Weights of a small image diffusion model.
Data: trained on photos of arthropod specimens (BIOSCAN-5M), 19.3 epochs.
Rows from block 11 of a small image diffusion model, named by matrix and row number. Rows with one number belong to one neuron. Each number is 500 + 25 x the weight over its row's rms, rounded and kept within 0 to 999. All counts start at 0. Numbers have three digits each. After the name is the row's rms in percent of the matrix's.
After each neuron's rows are labels from the 100 images, of 14848 (inputs lightly noised), where the neuron reaches its largest size: "place" is the part of the image that holds the peak. Only what is clearly more common there than usual is listed. The data: photos of arthropod specimens (BIOSCAN-5M). In brackets: how many of the 100.
# gate: MLP gate (model.blocks.11.mlp.gate.weight, 512x192), inputs 0-191
# fc1: MLP up (model.blocks.11.mlp.fc1.weight, 512x192), inputs 0-191
# fc2: MLP down (model.blocks.11.mlp.fc2.weight, 192x512, transposed), outputs 0-191

gate.291 116:500484501493531496498485495504497475482482504492544516465501546492503488476448475475516515525518535482496507519428496498464499457467488496530529512440537496513522533448517501477546531500471464537514459481471503496473499442487497485502468500461483515481482491538534510512515531511475455454519485495478486509539517481513499484511533513492510490556474505483493468506479496474521491483476473486509526525505508540531571516532476526459481481470521486512491513474487445495502530490529480566487490516518464493516513499546526501511513539505502458505484522476473522494496531513493479473
fc1.291 106:508479487527491498478462495499555545526518452489518518500525500500486520508496513489532448502494487527503475515529478534500492510460493479520468538471499517469483510489514496522440521482500494403502478532519513521502483504495537502493523501487529492515506471498482512488510488479533510501470524508523506500488484477500514477519476511459516467544434503507551516537498515476516506498489504460544452501492483506486516473530480490456520464542508502506541470495529519515464501489460515530470518528513494485477477490482420459491456485468536517484521490529471511534489468460493523498
fc2.291 101:531521511538532497480493465502448515496520516535475478534467488531519526520492550511516535465499515521521519494450494472468512472458495511542498536543537538477516464489477475502479497513500488520500492540501487477509507518497517499496475497495474525503525499500504508512487498465461465569500534484487493526531502520465536516471481508479521526529496485484514480486492510474469516539536503459513472479489514461448507534456505563504510517500492499521486511488479505497509463511495485475514487511549527516526530483515557517522549511506503475490484475511511494468529512426467463550
place: bottom right (68); top left (32)

gate.405 133:468535482508561508510495499537519493459519514493481504503503549499488519499469497479475494519476484519470475521485428477534506480457536540505481493466546519468535485545491523474492497499508524527480442499503500474492510531498508477475475547470476441515483507446500493500478502514534511476502498526517521502542508462518529481477527465475503453526528535479498545479460471509523504519502488520526494496524478460509486493496492506467532518540474475518480463487503550518541450491486499527510488545492490516542499513501501498496486525471494482516542502519469542543516480489522500472
fc1.405 111:506546514492522505511470536497481492457470499477518497499504472529508487526497526456527516501495478497470490510487463485510503534464453526563469470472493511468500531539493498499515485488468459536523525547502479453527470488511487516466475531516493443497507484497470505531506513500513502518478476496499536496523482525529543489560495506497507466480527503501476545494479488553511493492483486501488520521543512539504526459477460493489543501525518513494496479537487492508499486479529522544455550507508494493520499575518480488503494542503516476519492497490468524500547496544481554462
fc2.405 122:517479487501482505464460521495487509511535539505479509510439474484497508498489481510479517509497481509520553499490484499517508505515438503481501495494467513522518524487513520556495485521492487488497494519518516522449510536523524519494486472512520537512531546546533478474473507520493512462502504525508566483492531445514475501469486527556546458523519501532484474518509481497489478491499481490466518491537534544511504501477505471449510448496483487450493461541496528465496441544492522510481446527504488518492530474495501504494461514484504552517512534504499478472502470539497536510
place: top right (100)

gate.326 094:464523500512503500499459460498532547526462493503474500498550514454500520503526542458510476522478495464525499442478450487494464536536482502465547492495525533477452480507462492499459488533503506477501511530465508480517484527518516538524491513519523492497484492472482543511496461505479495522475469513468511500509522488497536501479480508541436487499484510510489479483485494436502480495505497529505516496540503524485518478489519463483475468491476502510514501516496541514512495494579517525485496456443479499505509519492523569511492475501509505513496475491487449499476497463544520523
fc1.326 091:524546504490476482486485510499493514491504494489486477486503434500471448533520500496489536511464468498486501517519508517484482513492496501507518473490476489502500448512448496482520489548463502483537495518510492536456475476494488532508534502534515513503477532518461537482524485483497468481514532508486472562524514504508506477488505541503471480443473482480526514501566493521524517516512484451487499500509479471489480466458491511504490518497535534534530533518477488513495508552509522496527524493500517462465484532543492480493537537524477429506495560473509522448480531543484497482
fc2.326 092:546560497501522469495532524511545487469503519471533488484515479505454508519486462491522491539490477500484502470529524544475499466480522498501500498499537503513491554500492459486473494521589474511497494475549512544485488443480468485509478532481529514468531528485470504459507517472506480514463456481526488515496522513496558501501502488498475542550451497519502493472482498490501571489482519511478483484474502486502502492509472480485499520520506497534475523504499473528444511525504520528573480514483518476510498505495504484497541490484504483510519530492515498529505484534525473530
place: centre (34); bottom centre (25)

gate.307 108:480476476498538498483538509518540483439507510519519487505500462472455471502497479523499502469451556512493484503546532486509526489515528498511470531482513499510560532473479487494470544501538534488489456515483554518495511481479483467517496485438520478514493520490513526459498457524496507500519561477508523494505465508530494478497503494491509504517446528490527468465503481453515497504508531532487532442503471498512472510487530513551501496531497459469499466476522489480508480503470502493477526486480482505518486539445475479497492531498507512469507502506450493479543553479498493499
fc1.307 094:465466504512535468464510510496532504504501487531544534469482495515466449474488515457519469473492509487504507508467519501525453507474490474471484505517469472459487536454529488503418471483490502471495480490503504468507489532510464482482498494482490481511535494488443481517480490492528471534517496473464494502522489494442481450492543490469514484442484466478520505521514519486473496478467501488487513517482500525517464516484531498519486573445533487500466507533489507512437498497461486510486538485506508478474501488493494474490513505545465509510521540523476505508517521519482523534
fc2.307 095:466530528533475457514490506514499494437492524524514501454497481495490489499509456496485489505525520513479489492527482518530468492480477525533483517463484522497498515551472506501465514502493493537547445452554540463490471500508484556515483552525519508513543535488497525508495512534482504489505485527489509514515495475531524481497491497491471462540520563518508532537507501540525462498511492520490485495500514475479532493477464488497504482485492478455503467507505470509504502514549508547511520515487514492455514494473469543520464519486567506533457537511499509502524545490484461482
place: bottom right (60)

gate.299 084:419520487509518524504521471496484486495513516479531489502489515518518495431485539475463518507539543496547561497509473464489495476524516497515506512508491522481456490508483483492486520486524462468481479495549579528520504541503493448479484510458506524505513483478462471490493487518509487507485482503488476467496511495521523453509481507463490504547524488477502535469500462453481517546505516504529556526496521497490511513509500490463500508513508473518504537478538493529531524479506501470477527549528471542497493524484521477530497466551511509483528485492493467524470487514492474485
fc1.299 093:520533467548502496519492496531455490497484500525499481473470471514473486508480450503451466485488525503510518519490519506526507509479502490483476472538473410512518507481489535484475526506502495512493511549481544514573465499472549495487476498555564486509508467523489521545503470516502512512516494552489543515510507505493484492500501493514494493493524484463475495528540487501534510498501495501471479492485493489468513498483518473495507473519500521479496512499529571452512527497465496438517491481492512517545538518497468497518527524469501480474499512467490529533481531511460505449
fc2.299 086:494477481509456473466498467531457505514483507490531470486494457502483503489501483451465516496509525535479533489495468487500503537515494507523505524541517567515510510483508466498512524517460516544517464528520496557494492480492492505463441463533492519487481505544471507509507507513497477508487495490477501433513475520540535529526538505496481483565471447489493502474540509508482464489477518519500467524516512456487475487500495514472496498490543462500495460483513537469502484490512507568453475507496520510486498529502470441520500526515515492509555475532488521514498487529509498502
place: bottom left (62)

gate.105 091:480511502510526509438482514466550529457523492521490537529528499495495433501496465515496466502510451496527511502518537510555506527478496507431440525496508448525475523501502524494465501448500494441478459475505537486516552488482512486525486529438498505493444507497534529496521533500501535506512480506484474481463482518501477491490499492497503516439432486514506500498459513507493490508495463510473486520502478503498539491518519495556476498517499477510495514499505483485522494532472481469504466471480457519488472502454475500490498505485496486491515549497501528484491495515518494497
fc1.105 094:497490535542496503487470537532511470510533502490488514497510493480494468522553518502465508467445499541469560531466518497524519515506514481535466523542486479500560525528488531529494525481496488519480504478491499479487514534550489486505492481460522518525512510518503519509505506535480525524477458502468501478503509503461489528506495486517489488522438476466474493510505493499508499484467470505509483474479456506478494481511514439505517542478473520504458461504519486507519439515467477453479541526500499521489487571505473500489570514448514464511490500503495481495511524522487537494
fc2.105 086:501482486480480571457517522506535501483508511508518485504473455479491502503476495500467459524545527474465479490494497512514513504485494490549490488557496538524507542484459479518499495505507506544473499488496478487476496488516545498493527489531502471551450470482506491496519527565480445490511544500486512487497453510545456516458500528454494529559545509494515487478506468479507523513495499532482507508511496480487552510483481512439499507525508497497553510498498470487507538471529485468509519547503493525489499496483518498500513509535531483481512504515534512505487510480464512573
place: middle right (46)

gate.62 082:521496456498491474507476477533477450525476511533530497503517567476470498481477507481524471536497489484534459469464504474488495491500528485471504488454521503495465531518512451540522473521483500504499495463554509538451526477510591479532521518478515556481520513491517493489482530482505501479483520511450458495509484528491505451479513490455517455502456492535526526484520483524477504510510470491478508514510517469507487503523453518504463464494516469492528467463477541520512491498492541495520533521523505517477512503505527504523468516512490479502500508506472464484516474494536481516
fc1.62 090:509481496471494482479523505495541478505493476493534553530508525503487527529497536499497491488549533474508527423534467522500475479452480489486465474501464507519518509520497515536549461450555507480490515527488483547465485460520487494513526509527473520497530503487495456487462467472474512488467488483539485460487541470468560524494461490519516503494491523492524513510527486512500497534530457505524485508516531463518536495494455473525483497481493500511516474502474523515517489493507485473490496503505464584481463524515498500472522490492518487498500485542474534484504522460508516507
fc2.62 096:470516486495519524522480508501497502532540487545542499554474513533513511497521555547506555527491522459512493515488548470492466485483500484481492468495505532516486462498503513455496507476470485522514527537507506529515481541485512504489504468487502509494440489492481540475431438473516514518521459506489517478496451490528452531465481489496485525489469497507506514519546527464503480510508530524516478497490480488499490486504521516480451509491474451495527480478534520507462542482487492506526480462479524504502496484506474462547484514454530530497462473508538497469510507474506510470
place: centre (59)

gate.15 091:495516524518456538484480493484523497494504534492536540462523474474467538517510490521470504497506477532466497500508504468543525555519493506473514498471498493504466516512448492468512510491543501481523496481543548507487493493469474481505512486467515518508473509526459484508479527479476531485479507490500548523484531524492490513497542472516476478542469555550502456499520475460500435497455475475489457463506494478481479506497511510476528500493487511487475491513538482504496492548504470471467472469468543472531534455525539522479543484527474491474511484492488519512497535524483531467
fc1.15 100:506530513498506446504448517469514512534513469503504531532469476454540491540504464513472497510503488523487424509463479459472495494509536461498493525471510498511564497498481476534556502484517526500531477524492503513531478509496542512479467513480519495504504477525501498516450495497530507465496508463503516511530496536508437509447473504448499481524548505509453506493537491524516492494503506461485470481533521511496512486464510528498468500548520476459508466517512531487486484517513534478489493442486484520489491516500491482516526529534510476541442501506527495476527497507489493504
fc2.15 091:532545498559494447548498503498504535505476483532518493509503523503496461476464504475497503545509477487500507498492526507479512480465502486487507504505546464478484507528506506495500517519520508484522494461458524512509510531473492521527515545540501502467446534536494535464487506511504493453437489531497549468506481519509501508482524487487478532517493492474502499445493497484506472487508541498509519496509477528536503486491520494515479448523498524501459523485464483492505485489467514508464483496504513528483552451500517558518476513497453503477520483467549470521464512489444430481
place: middle left (34); centre (30)

gate.264 092:497516456503500506500514509517460481509479497558551486480518510484503510482461522497501472527516531427538523496514472482523474447463505474505486482521529500488478531510518511474469520453505486533460559502523536489523474515512523483473494512498466512505522532486522477490498435490466522464444486508505442461514482471519518490517493479490483500491506521521536476488513494436497497505514504516478498553493532504497480479540521536458497493456504481510449481499456532474549477457503510492486510540485507509522510519519489501512493474482522524491514521524481516506470482550522516482
fc1.264 092:547462489488485453505532481456507501496513560512480475530531494488470463534513513440522509491494459526510528527433534474488503461509510500500482502500483538549522464512526537559488526493516468577510503504476505518511502500446514493461516512482502518478483567526514503517514524509479498487537506438517504495499506482514511499517542488558509505487494524520495552519457479522491494493486508503496519524487488492480481497511501472501506533483463504481516466468488527493494502551495460506527465503501500516507470530524497505519530497509481442492507478515500476494528454517499496471
fc2.264 098:489497505462487502524493495463505506503482526480482440475521522465457514537513517511512503508533496448495438485494500510499494504523478429519512443558507473536461503450482477479490497530482545448542477506516515455447519501491465502502464488476493489495484494438462488479526518524526479532466547495488524497529494539507504523521482477527513498503515508470522486503485518473535513503517526501448496485470535494497520486489508485504470491500515491493476458515566526499495510501546479465509510511487524515487502498495496483516541497484522469514527541460509477486503470477461509517
place: bottom left (42)

gate.114 101:478510527503522522462490501529515516484477526478477497494455488463483508452485522498503485505501445495480495512497502470488473474491553511543486496502528467512513503508527492481503517509559515489474492470503477472493503517507533496490474496446473502465551455491463510526462478501502526495547552484466412497500506448453481501501508479495507491465516478468460521490464442472542465500494472525506486519518504505489494512481536508565479497537494477490515494469514430520522498469509496489491476498486493517491520491539506484516482492507493455482502515486487568497514521491498509533
fc1.114 098:487503506516494561469467475494505501555500495508497523536509470486518482509493507474516561479505502520523463489523470503506466479477475439455542485512547448508491523523483507520517471511528514548500478475485495492505567529549491496504482483479525496500525496498510510517532536462468527503491496521462524471491506473490504494485501452452510489501535483520508519470526543525487495512520492549497513491525488442526501523489521461509518507528481480529528475470501438518523542507485481495513489460508511492474525503500543486484512524483538467510463491511471480543551494493509518468
fc2.114 091:498455509514505524530506489523520499503525525499493524539518456513506489501485460524509471537528503497474463513511518499491506488492470518492483527504484512525499429467510493504494529500471456504502481472459504482491520473481508512523505510490553493504476501484514509508443484499526475504501485499493507537499506603552486483527507466528462495517486509473484524516502495480461533511482502464502486508481494505516507493493473496488487489531511459480501510487509476507453510438488480472543482512486473509495451483499498465501528500528514419523502435474467418504483507485496523542
place: middle right (80)

gate.25 095:545522529448477477501481479475509489489462458522485477532476505516484468501532487495519525536488477511509503488515537496510516533457481493506470479510490482549484521477452515488474535469501520550499470463481479480511518517489481489471468538542508506467520450501485471472512503487507494490524478501452431486508491566485483516472529543519513495454481510531507502499512489484518531504542493518468508528498514506485498536502499544486471484461491495519496489488449491527500512506502486495453485539489465534477520432500508534511528503516487442447479515481515478491519483541496497519
fc1.25 099:495522509486479552507509507524539464523494538517480530480471492518515506498510521454503470504542490535503504476492508503497505499468473515491526490510438508469450471494507499487501475525470491527496479492515504515539439468533485485464498517500484490507512553505552543503500477461476502484487452526500447503487506509544512521496524483498511519484495520503477479502455507531445487449548481528492510524500526499512511480501489492477533533476499492572494524468506433493484463502482523506502494500510488489493489512559504521502532446480481502508481488470444544495509515498448529476
fc2.25 091:499487508457470495502524488525497520541479498470510493507509503508498506475454492500502521512474492465570532473554462512475531519532515477473496496482511508542530494482489519498475501485489488459471509486495477464541491478453493498488506498499538507479442484500485489467525487454483454481525479474485507514499495507548479494531498503458487470531504464516528498494516464511490533450541540470479513501500516497501492457517556510512495531484514531550456506502488476499509549474514467486428478525499493460476482477491507533495468486491532492561498521496554509519496529497514478534
place: top left (99)

gate.236 107:460502487485523507524462503542507535570513495510525470506517424487539475528483486504483463496466471481469503525506443457472477499499464499492474475481498508491452456543490504497502508536508520492525517501474496513467541532462483496497531489513523523551489510497498499467511507490497472513492490534465478534523496488534503483491516530453460501488478452499533480487516472487489528490478491483483494487499515436498518489513544476502502521465502482527523509529515491509539493450504502507526503494511470543529459517486500468506498444499519501546504496549513474538477520473518462524
fc1.236 112:490473508512501512466504544472479420434511501486460556477486531502464545484491489514497512482512487544522521505504517500498544470481523472474508546519512471507477486494494500509507502473473502476515484486483484514471452506499498531520532451487516491469499504515514495488480493512518505489494500482514537508465495541498518491489531494557491519527525514556496510466473533540523471549498517500496515533533494531496494524442484483506544486582455508475488519477517483459496491503460489512538542529490487453489467450474506491491495509468495500478480501473523498481508490478503515524
fc2.236 107:491564447492477513496522465517474532503461516521506527469509512456526532478508521511483477469494499538506498510482493519506533513495493476488472463496478518526513508494487507454452507497498479500494505518493490482512468488502510493481538531487507491511474484461439500479450547516489539510506511546475527550543520491466486466528504528488513513468464501466493514476493507482493495474439485480500495503456492521512511511475550478476487503535505500499523489468450497535538495471497444498520523540478485443514542539517512453502508555473486521496471514496482493499460526467506465522
place: middle left (46); middle right (39)

gate.246 096:523514483550502520487533548479498504537525522523526500464478500479495493515494495461494469537525503508503529496498476473493500458490488485539530491484470474454581506483494539512493515495541462530491499505528498517529525494502494502520484493479471486468488500515510512448497511486472515499519512467459503527503518432475472520491537507513496493501505497493477490512553515468519473502534521466502494493518502467523502499519480511444506522476493547481496478504484525457499474517446479573489483533475506516525487543516501459489510508520544496475484531466468512495528465478453562525
fc1.246 109:533532534488521486489526535509509480491501545515470483450510510509525509500488469501428497538489476468515533500483526549519529470485514523555496473508479514445535460478528495487485548479539454499495503500493533521505484478533564474510475483480470489504568547526520474528525498528515506482504515485500552481501495502500475502509473500518467528514477496461526454499497505495517468475538534549474523473504533496483528529520480524554494497495506470479497518483504479467478487506505515527510499505491498501498495529562496501508501490532478486495511487486494504510503473477487546439
fc2.246 104:482518495498482543498482510489470535485473498475486498519506560513484489498508518531481540471529497502534518507485499481488464533499545535499495509497487522530502486524484508520522466519506538504485431539516465509497508494507515501488462514514500525553492532491467501522467489490546482494488502509480513538473551493471542534485483497505537479498488489513523490517534489477571524458490495527515489449523525478539518526483484521523506566477478513508494466491519471491496474506507542496512515520526538488513489479506472458490505514541463513508530536510479539523512495480545568559
place: bottom left (87)

gate.177 086:482515480498489481528512488477495486520482508541517507456529455511491521513470487478535499511483515536471499506513549524466527476490477530496479469561502514506500516475531476518491471535514507496508532512461484533509522507471541488503476520490479535524520559501538508462493482503483486474501479492522489497474511478519491480506505470526443490508518500496513511530490507517497536461511488513460521565538481535450494496545490533509519513508473434466476527503518534464482506463501412445508518493510514473493483517521533508456470519508516485495485468491538539497527488501486481518
fc1.177 086:500470499530538485461496482506514502508474514535477469528550542515497498497508528482491513498526532498510480497547481535522495485492477497482507481491548453435519513526519476455439477506511479505435511452515516517487490504491457466516480554509469487499490502500536502513528472481519560510527498521500477451511541460485521515482540508529459522515484508480507489506488504471470504501496475475511507514519500476472463500543500487505509498503496512523449495488502475512548491552497512473479521513493500516493504539542488541514471481516508499488495521546477517551457455494536537478
fc2.177 091:469524508509515498514513460510479500514450477507462464475449491494467523507514522472482537478512501468494519548484512451528467515528506466500514500475497490483473503496475496541494498545509470489524508501519550508507547513474484484465479533493502515471463500465515513541540474515502450487472521466506517461547507495463465466492484530506506503485463538523533511450511522536506431484491540466493462518499504531515522457479502479477511486481474498497483480514480516478506468450548494505468516501500485430509503447505508460489500481492497525521478516488502482496473486533519479521
place: centre (53)

gate.17 110:464502503529498524525491503550526477547518513499507508543460493471528480498529533484494534496466503528483489526466470440492557490525473518419516535527480514526481452502479506512490501500514508536470495471480497499518517543501459517487432511502519502451461505471467484491498464494487505553491518536515453481496471531508508542492496478523483497487521512499469519515511460503491500532459461469502485505520490489503512506474522528495505488505481513520462538492510529504497500515479512481529460474530541507559488472486489532486507471503496500513455471472477482504506507546453483516
fc1.17 100:527500530519494463481501522480535515543511455478520514528474525490492443497470501499462415556519488478499530549503506534502496506466536496512533513479509453479519529513470512522531495489501475457488531511513490488485474493508542501493517510491543440448479484485503519496537497466521482487529511442506530476450522474529455501491515478486503498512506477489529520496568494523443533515530495521491479515531485490534463484515458526504493532474532503508519507509496497471482453495518468497505507513532484479449512540535482507483517495531514500490516506487526499480494510505487491495
fc2.17 116:555531502514482498446531519506511486514507539541517521512504481502499492524508478506549501508491460482488478517513482515502502478511486539527526526488528495526497549492524494490475523506497507513491497524538535515495547458490494528480482507525516474491494472536518508474540493451497461506514487439523477487470443558524496488526491501508470492529474480501482517515506565509508448562509501531481531457512523521456459491510469490493495490488491516501476562526495499476545500470492480491453500534510499474477486510475483483476512479479553514526493517535513521460512487484497488561
place: top left (56); bottom right (40)

gate.319 083:486507463475444532532506535536515499465477528491496487513522522493500509462478532465517502508503497444502506513525495531496494447543498497502515528505492571507480491484471468511489488507471467537555487471543558483477437511495546499517503515535481514508468503489481444538498519483487517465536512502519491472491486526470547499514516514512487520502500461506488523484500535520482486457521461479490498508468523518495493518510509471504523495527480543477509485499481523503518511502492518471471536501471483487524491524567497532512432511510509510510473489518517495455517458454539498496
fc1.319 093:481467513510503486518495504507491512509537502498482499496513459518467510529488487519452534485535482509499456521472535498495466462451487546485463499541476537500490466535495498519519490449522490519487521527550492525552512530529510519477490456449499481496496515477502478536475533484564518465524498504499460501546469505504508510459480470505507494523489503467444440522490489467499523462466518483494494474524502510522508512503505463503490528488503502553511472507541517522527524521468482485539496463519462515482500527453526486521518480466499487485497483461483501511505543468505499448
fc2.319 086:500522514489515511540515468519496490547479525521501511480496514494469493523471503503514480493551515499509499518531532546537521511551504494545476490511531506503519499486530515504517522540575507525481518494506489477533422416526474479476559460479522492469503507566486520534502555498501507482511463498521539509492476479466488490523508531493494506528500514496500474507483488547465534507521471441506449499487515497514494481507514513483529513489491509531534487517499495488500535510552479499495490501531533524515515497454522469537454502500492504536522475498526497473502524505501516484
place: top left (77)

gate.47 099:490466509458492463584524492502479478493512482491530516470516499480522470513480478514503554469499510543490481517441478521505485525572516489477520493470513477538518526494506500471505488514455527449517488522458534512539519508517505501486482492508502493501476470476473517456477506520513489542507505542528509507496482462502493425493523489548554499497463468504488490476503548470468486508459491485517495518484511517501501530480561499486470525513484473526499530530485468478496536496459538524505466519523510498505504496514494507477507471507470529509523490510477480481452488495499507542
fc1.47 097:489523500499527542540525493522510525536486520531511445480546506514494487525493503488501480495504495515506496513477565538484516489528484501512476490502476483457502514522566499500478520485523479516476511485502528561510498488480511471505440505513459535528492509442476478494462498547510532515539533529538473441489509498498493456490477522486516492501493492448532496494501489492505535496484496536500534544436511471506513516537516466478498514494480511477476448499519539515499498518517484484466486472507499498496519546493472546506519497545559507507523528511524490489496481466518517549
fc2.47 090:512523484519544506516473516535485465499534511485503488511483498470465476506505516473495477489534550519503460491519522525545507472458499476484494493486481509456487501478511470488538514532506488554496495518483485517531511480478469466518448520524525519499580492546564483478517513513533572519451506483497492475515524484472526485543478497481484494494526467508516490499512479477475508507489497508530505523516494532524532526492466562539509495514495565493535500487514496524461475496462544507493511506503502479510494490471506511498510491520503537502485504518443458545469494505453490481
place: bottom right (49); centre (26)

gate.198 102:511518523536446524473502488463529484510475444518506494546495481479507497535491447506513576495489519501483488517522527529523516509480563523492500477504500462480506549460467514518523445517479500499473443518507509505509460498517537511521532529525521545507514502500513485500516514537486474489483486497488572511508561461487510505471480490523498505485459514523520482485510489482490457506505502516513514522504489469508468482468527466511471480532519479516471525501513485463472516463494511521508515537512540525492500527483495492463502491466506519428498503471501517473524510509478547527
fc1.198 094:550493525506482501485483455546476483466504469514480499487458497524518511499526521498475490483507532482519479497509518485472545511477522522520475498531517497498475492467503524509473509450505514480505527496454511493488488514499478489516514521520522472491508492472465498504516460505520481546486480505514590516502517468511448540502474484458538502518504502515477508444489505506494477559480486459525523470486504494495498501510529508546489514505474483498457489494488515489516492481481521458448431544507509518511484505468526528504521509522504500462513530544548542529481510532502439554
fc2.198 114:500523477489482472491512452502542496497492514537493478534546511475479505499464511508515523500461527495502490521559498523487529515523520537501495468481499473520442511492481472494499471504514495476486541482507516560504509516515478453506508477465527451509441528491480411481512476418507488460506539510495497509470494479549509536523473531486517533517528529488506492500511471501484483503500488474497513489495497506504504481535538474506492485487523511506494550500493489464484492484547473526511498487469459478517541518515432499517478527499488455523488492479502507492476475523468467512
place: bottom left (58); top left (36)

gate.0 106:514467461499483456498518491474531503478486499477500506482500502469518468526475465538517503509504528509545485473507507531512464491531484501515495450482481480450497519506494470525472507457527525492496526538471464521438500511499516481454521494484485492502517537501507494502493482514530491486491452518529479540505487481467536532500534471542496456506460505490497467495566490484502492511523480499485449497512464493477509515472524490500481505551491503497478510548538482511497511526474534465536469491516557516536501501514567473503496471475531485522434537525497547506494460500507504498
fc1.0 100:511526493541533475536499520485460492535521459508494526471456460492545505486504509450469477515525463528500444515474498556462529523542489502490484531448492472550525514464450502548490447520472555515518483511500504469505512510461515539482506495456520468475522475491479519510506527484502504512543514519516539522514485497515475491488478524510506521508512498526465499481497524497474492525481488496502482463504502492514497538460497505497482516457492504435522475500472498464532527522487509529490466469468503487508512505519471458468466487448480537520461499495511496523495499497512505481
fc2.0 102:476506514536510506499506489540518506500510432540492540473509490498493493513454476496463517453510487494517492540478510535491485543504537517504472523499539507558479504537486513469510498464462506511522514484564509489500481505528514496500489520476476452492481508475465522522519479487541461472534526522490494539445513539505514520468517497503504514524539497503541506425476540514484519536514492499511475524479497492513511533503530511477508528538502523487509462479524527488515501518500482526551473460485490470478490500469498466533552493456491479520523487479512528538489487471488543529
place: centre (61)

gate.406 089:507494463522448522481537457544509508545481505528476491516468515495490483518520492497494459532537532464491519480478511490497477497497536493549508476528513500484522513494519503498519566564509536508510513507493551514501487500457502486505516509472481460500473481480499493511496532545507520519490473508515533481502440490527490458501500539472491524497507496497511517507495503472501534443458489567504481468496503471511447485476533522490509512468506493480457559520484515418502446500536487494490494472499496517529467526512513513518483503471487490492453480518522509506488491463504534504
fc1.406 084:530520510475477543474480505495491516523533499478492528490509500511502496532529488498519507518518511483523530534512510505509486431440486515486495519521563512507472464530524493549493538536462529491517515539499477492537492508486545524480476515542501521512519499538494515537517491533468508491476487497502504496491496525523459479466443540483480479508503495513495501482511517504545540553507453512485516524496518516540525496493544504518488504557497531522480535503434482488462520514560481538489453488517512497543493496511486478499515496464515502527462479481511520497509524497500434526
fc2.406 091:493521481509485502498520544511515452501487507474524506468507508513483477523520514515494471509506527492462500499512527469443519486512535457461506529505461499489488486495557470511491542476502506495491515535552520487506496488502502507491485466478482510527462483480502485519528459483542485562468490517485511467476456538535490509507542480533522515464438513542438539526503505502484487520548517470500539506529517515507510484493481503531489508484500484537455540478555512510521498466458539479497456512510526523471522511504484493514477497508553486500541540517502480530519504488488451490
place: bottom right (99)

gate.109 093:507525536508463522509496490493535482487494486483491493521505516452519529478489545514502499551485530537528496489481519518500462563518479505484531475554514522482478476473490509492512479503489477569467497469526480492488522482562502473496513509488523501553518515475483511516526476468468510467479475514551502478543501495475517507513475507499528505484494498492527511482463478488492495516545500529497485520509497483495512438535531482474475558521505518518513449453463452519497510503502538509484468507460487503560490537521512509484536488483512520543529512519503492481469486559533491484
fc1.109 095:469515495493498473484534532479479481529473529477509492526522514490502503511478511496511517425569464515510533486478546536531495497487509495544520468511509493478474487514466501482492471469510494514498524518520444479512506486486509484506488491491500499539532540479489499500537479505523564476441482481469461487479515494464539571488511520539506495537479517553524496509522482482488513493470471483523499543504492484509520521484478515496531498542479508530488476500474503490502505562548489496482513501490526497496478518505544473536524503475530515560520514498511507522467554469533506524
fc2.109 095:492482499495491526566518477453501485505498514477489504488552499511492491517461522425503562539514484539533493487472485490505531507505497502477495505498493516499530483521489528517460520487560462468532511464507516467495526551535475509490472489492512467500483528494504486488478464474481509504584494533505483479498490448483511445446513508486516533500509485521505528508513488494516523534501501483498515467490501503500454513538530485447537534511536504524515514460488494528495486473518531488490515445481481531513500455510481491463469483530508534493502490497508483533523537485486516523
place: top right (51)

gate.178 106:485515463497539485509493483518529476548504477491494485532533461511523530450495525484464492492548500498500500490501520503492484511480492546488502501510523478473471506479468533518472478484517535521488455518512485551464546527481496525452487441491505453524489455542560464487494496537545476572504505455511505519513512514481461490493473510454484460495502492493513513531492530496476527482476525452491521492485507485544541498504522498536488499468491505491490450494469513471506427519505503479500476480498502484506482500497513479528510492497547504510510475521525490514494523518481443484
fc1.178 108:476504470494527506493477493536515517537539499512461505502484535517492505515514467505435442484508513465508504490492485491508501508475510529490509522523479479485497528487514497497491504484539513461501477501529471507485440473465501468490483514473476477485527501485509536495482486510499496535526467432503528470487483486473513465519467500463511487492492517498512490533523490468503527532525532530456456490483495495549487437504505483508505545453500493488508476550502508492567450518527489523510466471502518529501452512496495478486560483495552512510517487508477513476547510527456460458
fc2.178 113:530535498519487468529494515500499480469508467511500472496513492527439527536468496497455466513482502495505487466507506477508474516558534498517483502507477477489457469499498516470503533529482507510515496574524486534488488494480488533481464498495514474465514495516495480475531484515536526460475507473491494488528496491539522534520496499550514475516492547503489446481539466527538513465522530479496489525495510557489491495507528486516512508523485508495487466565553501490471510480414521482493468515522504533537458508483492475500489521474500490522502502485495498538510450545466503508
place: middle left (88)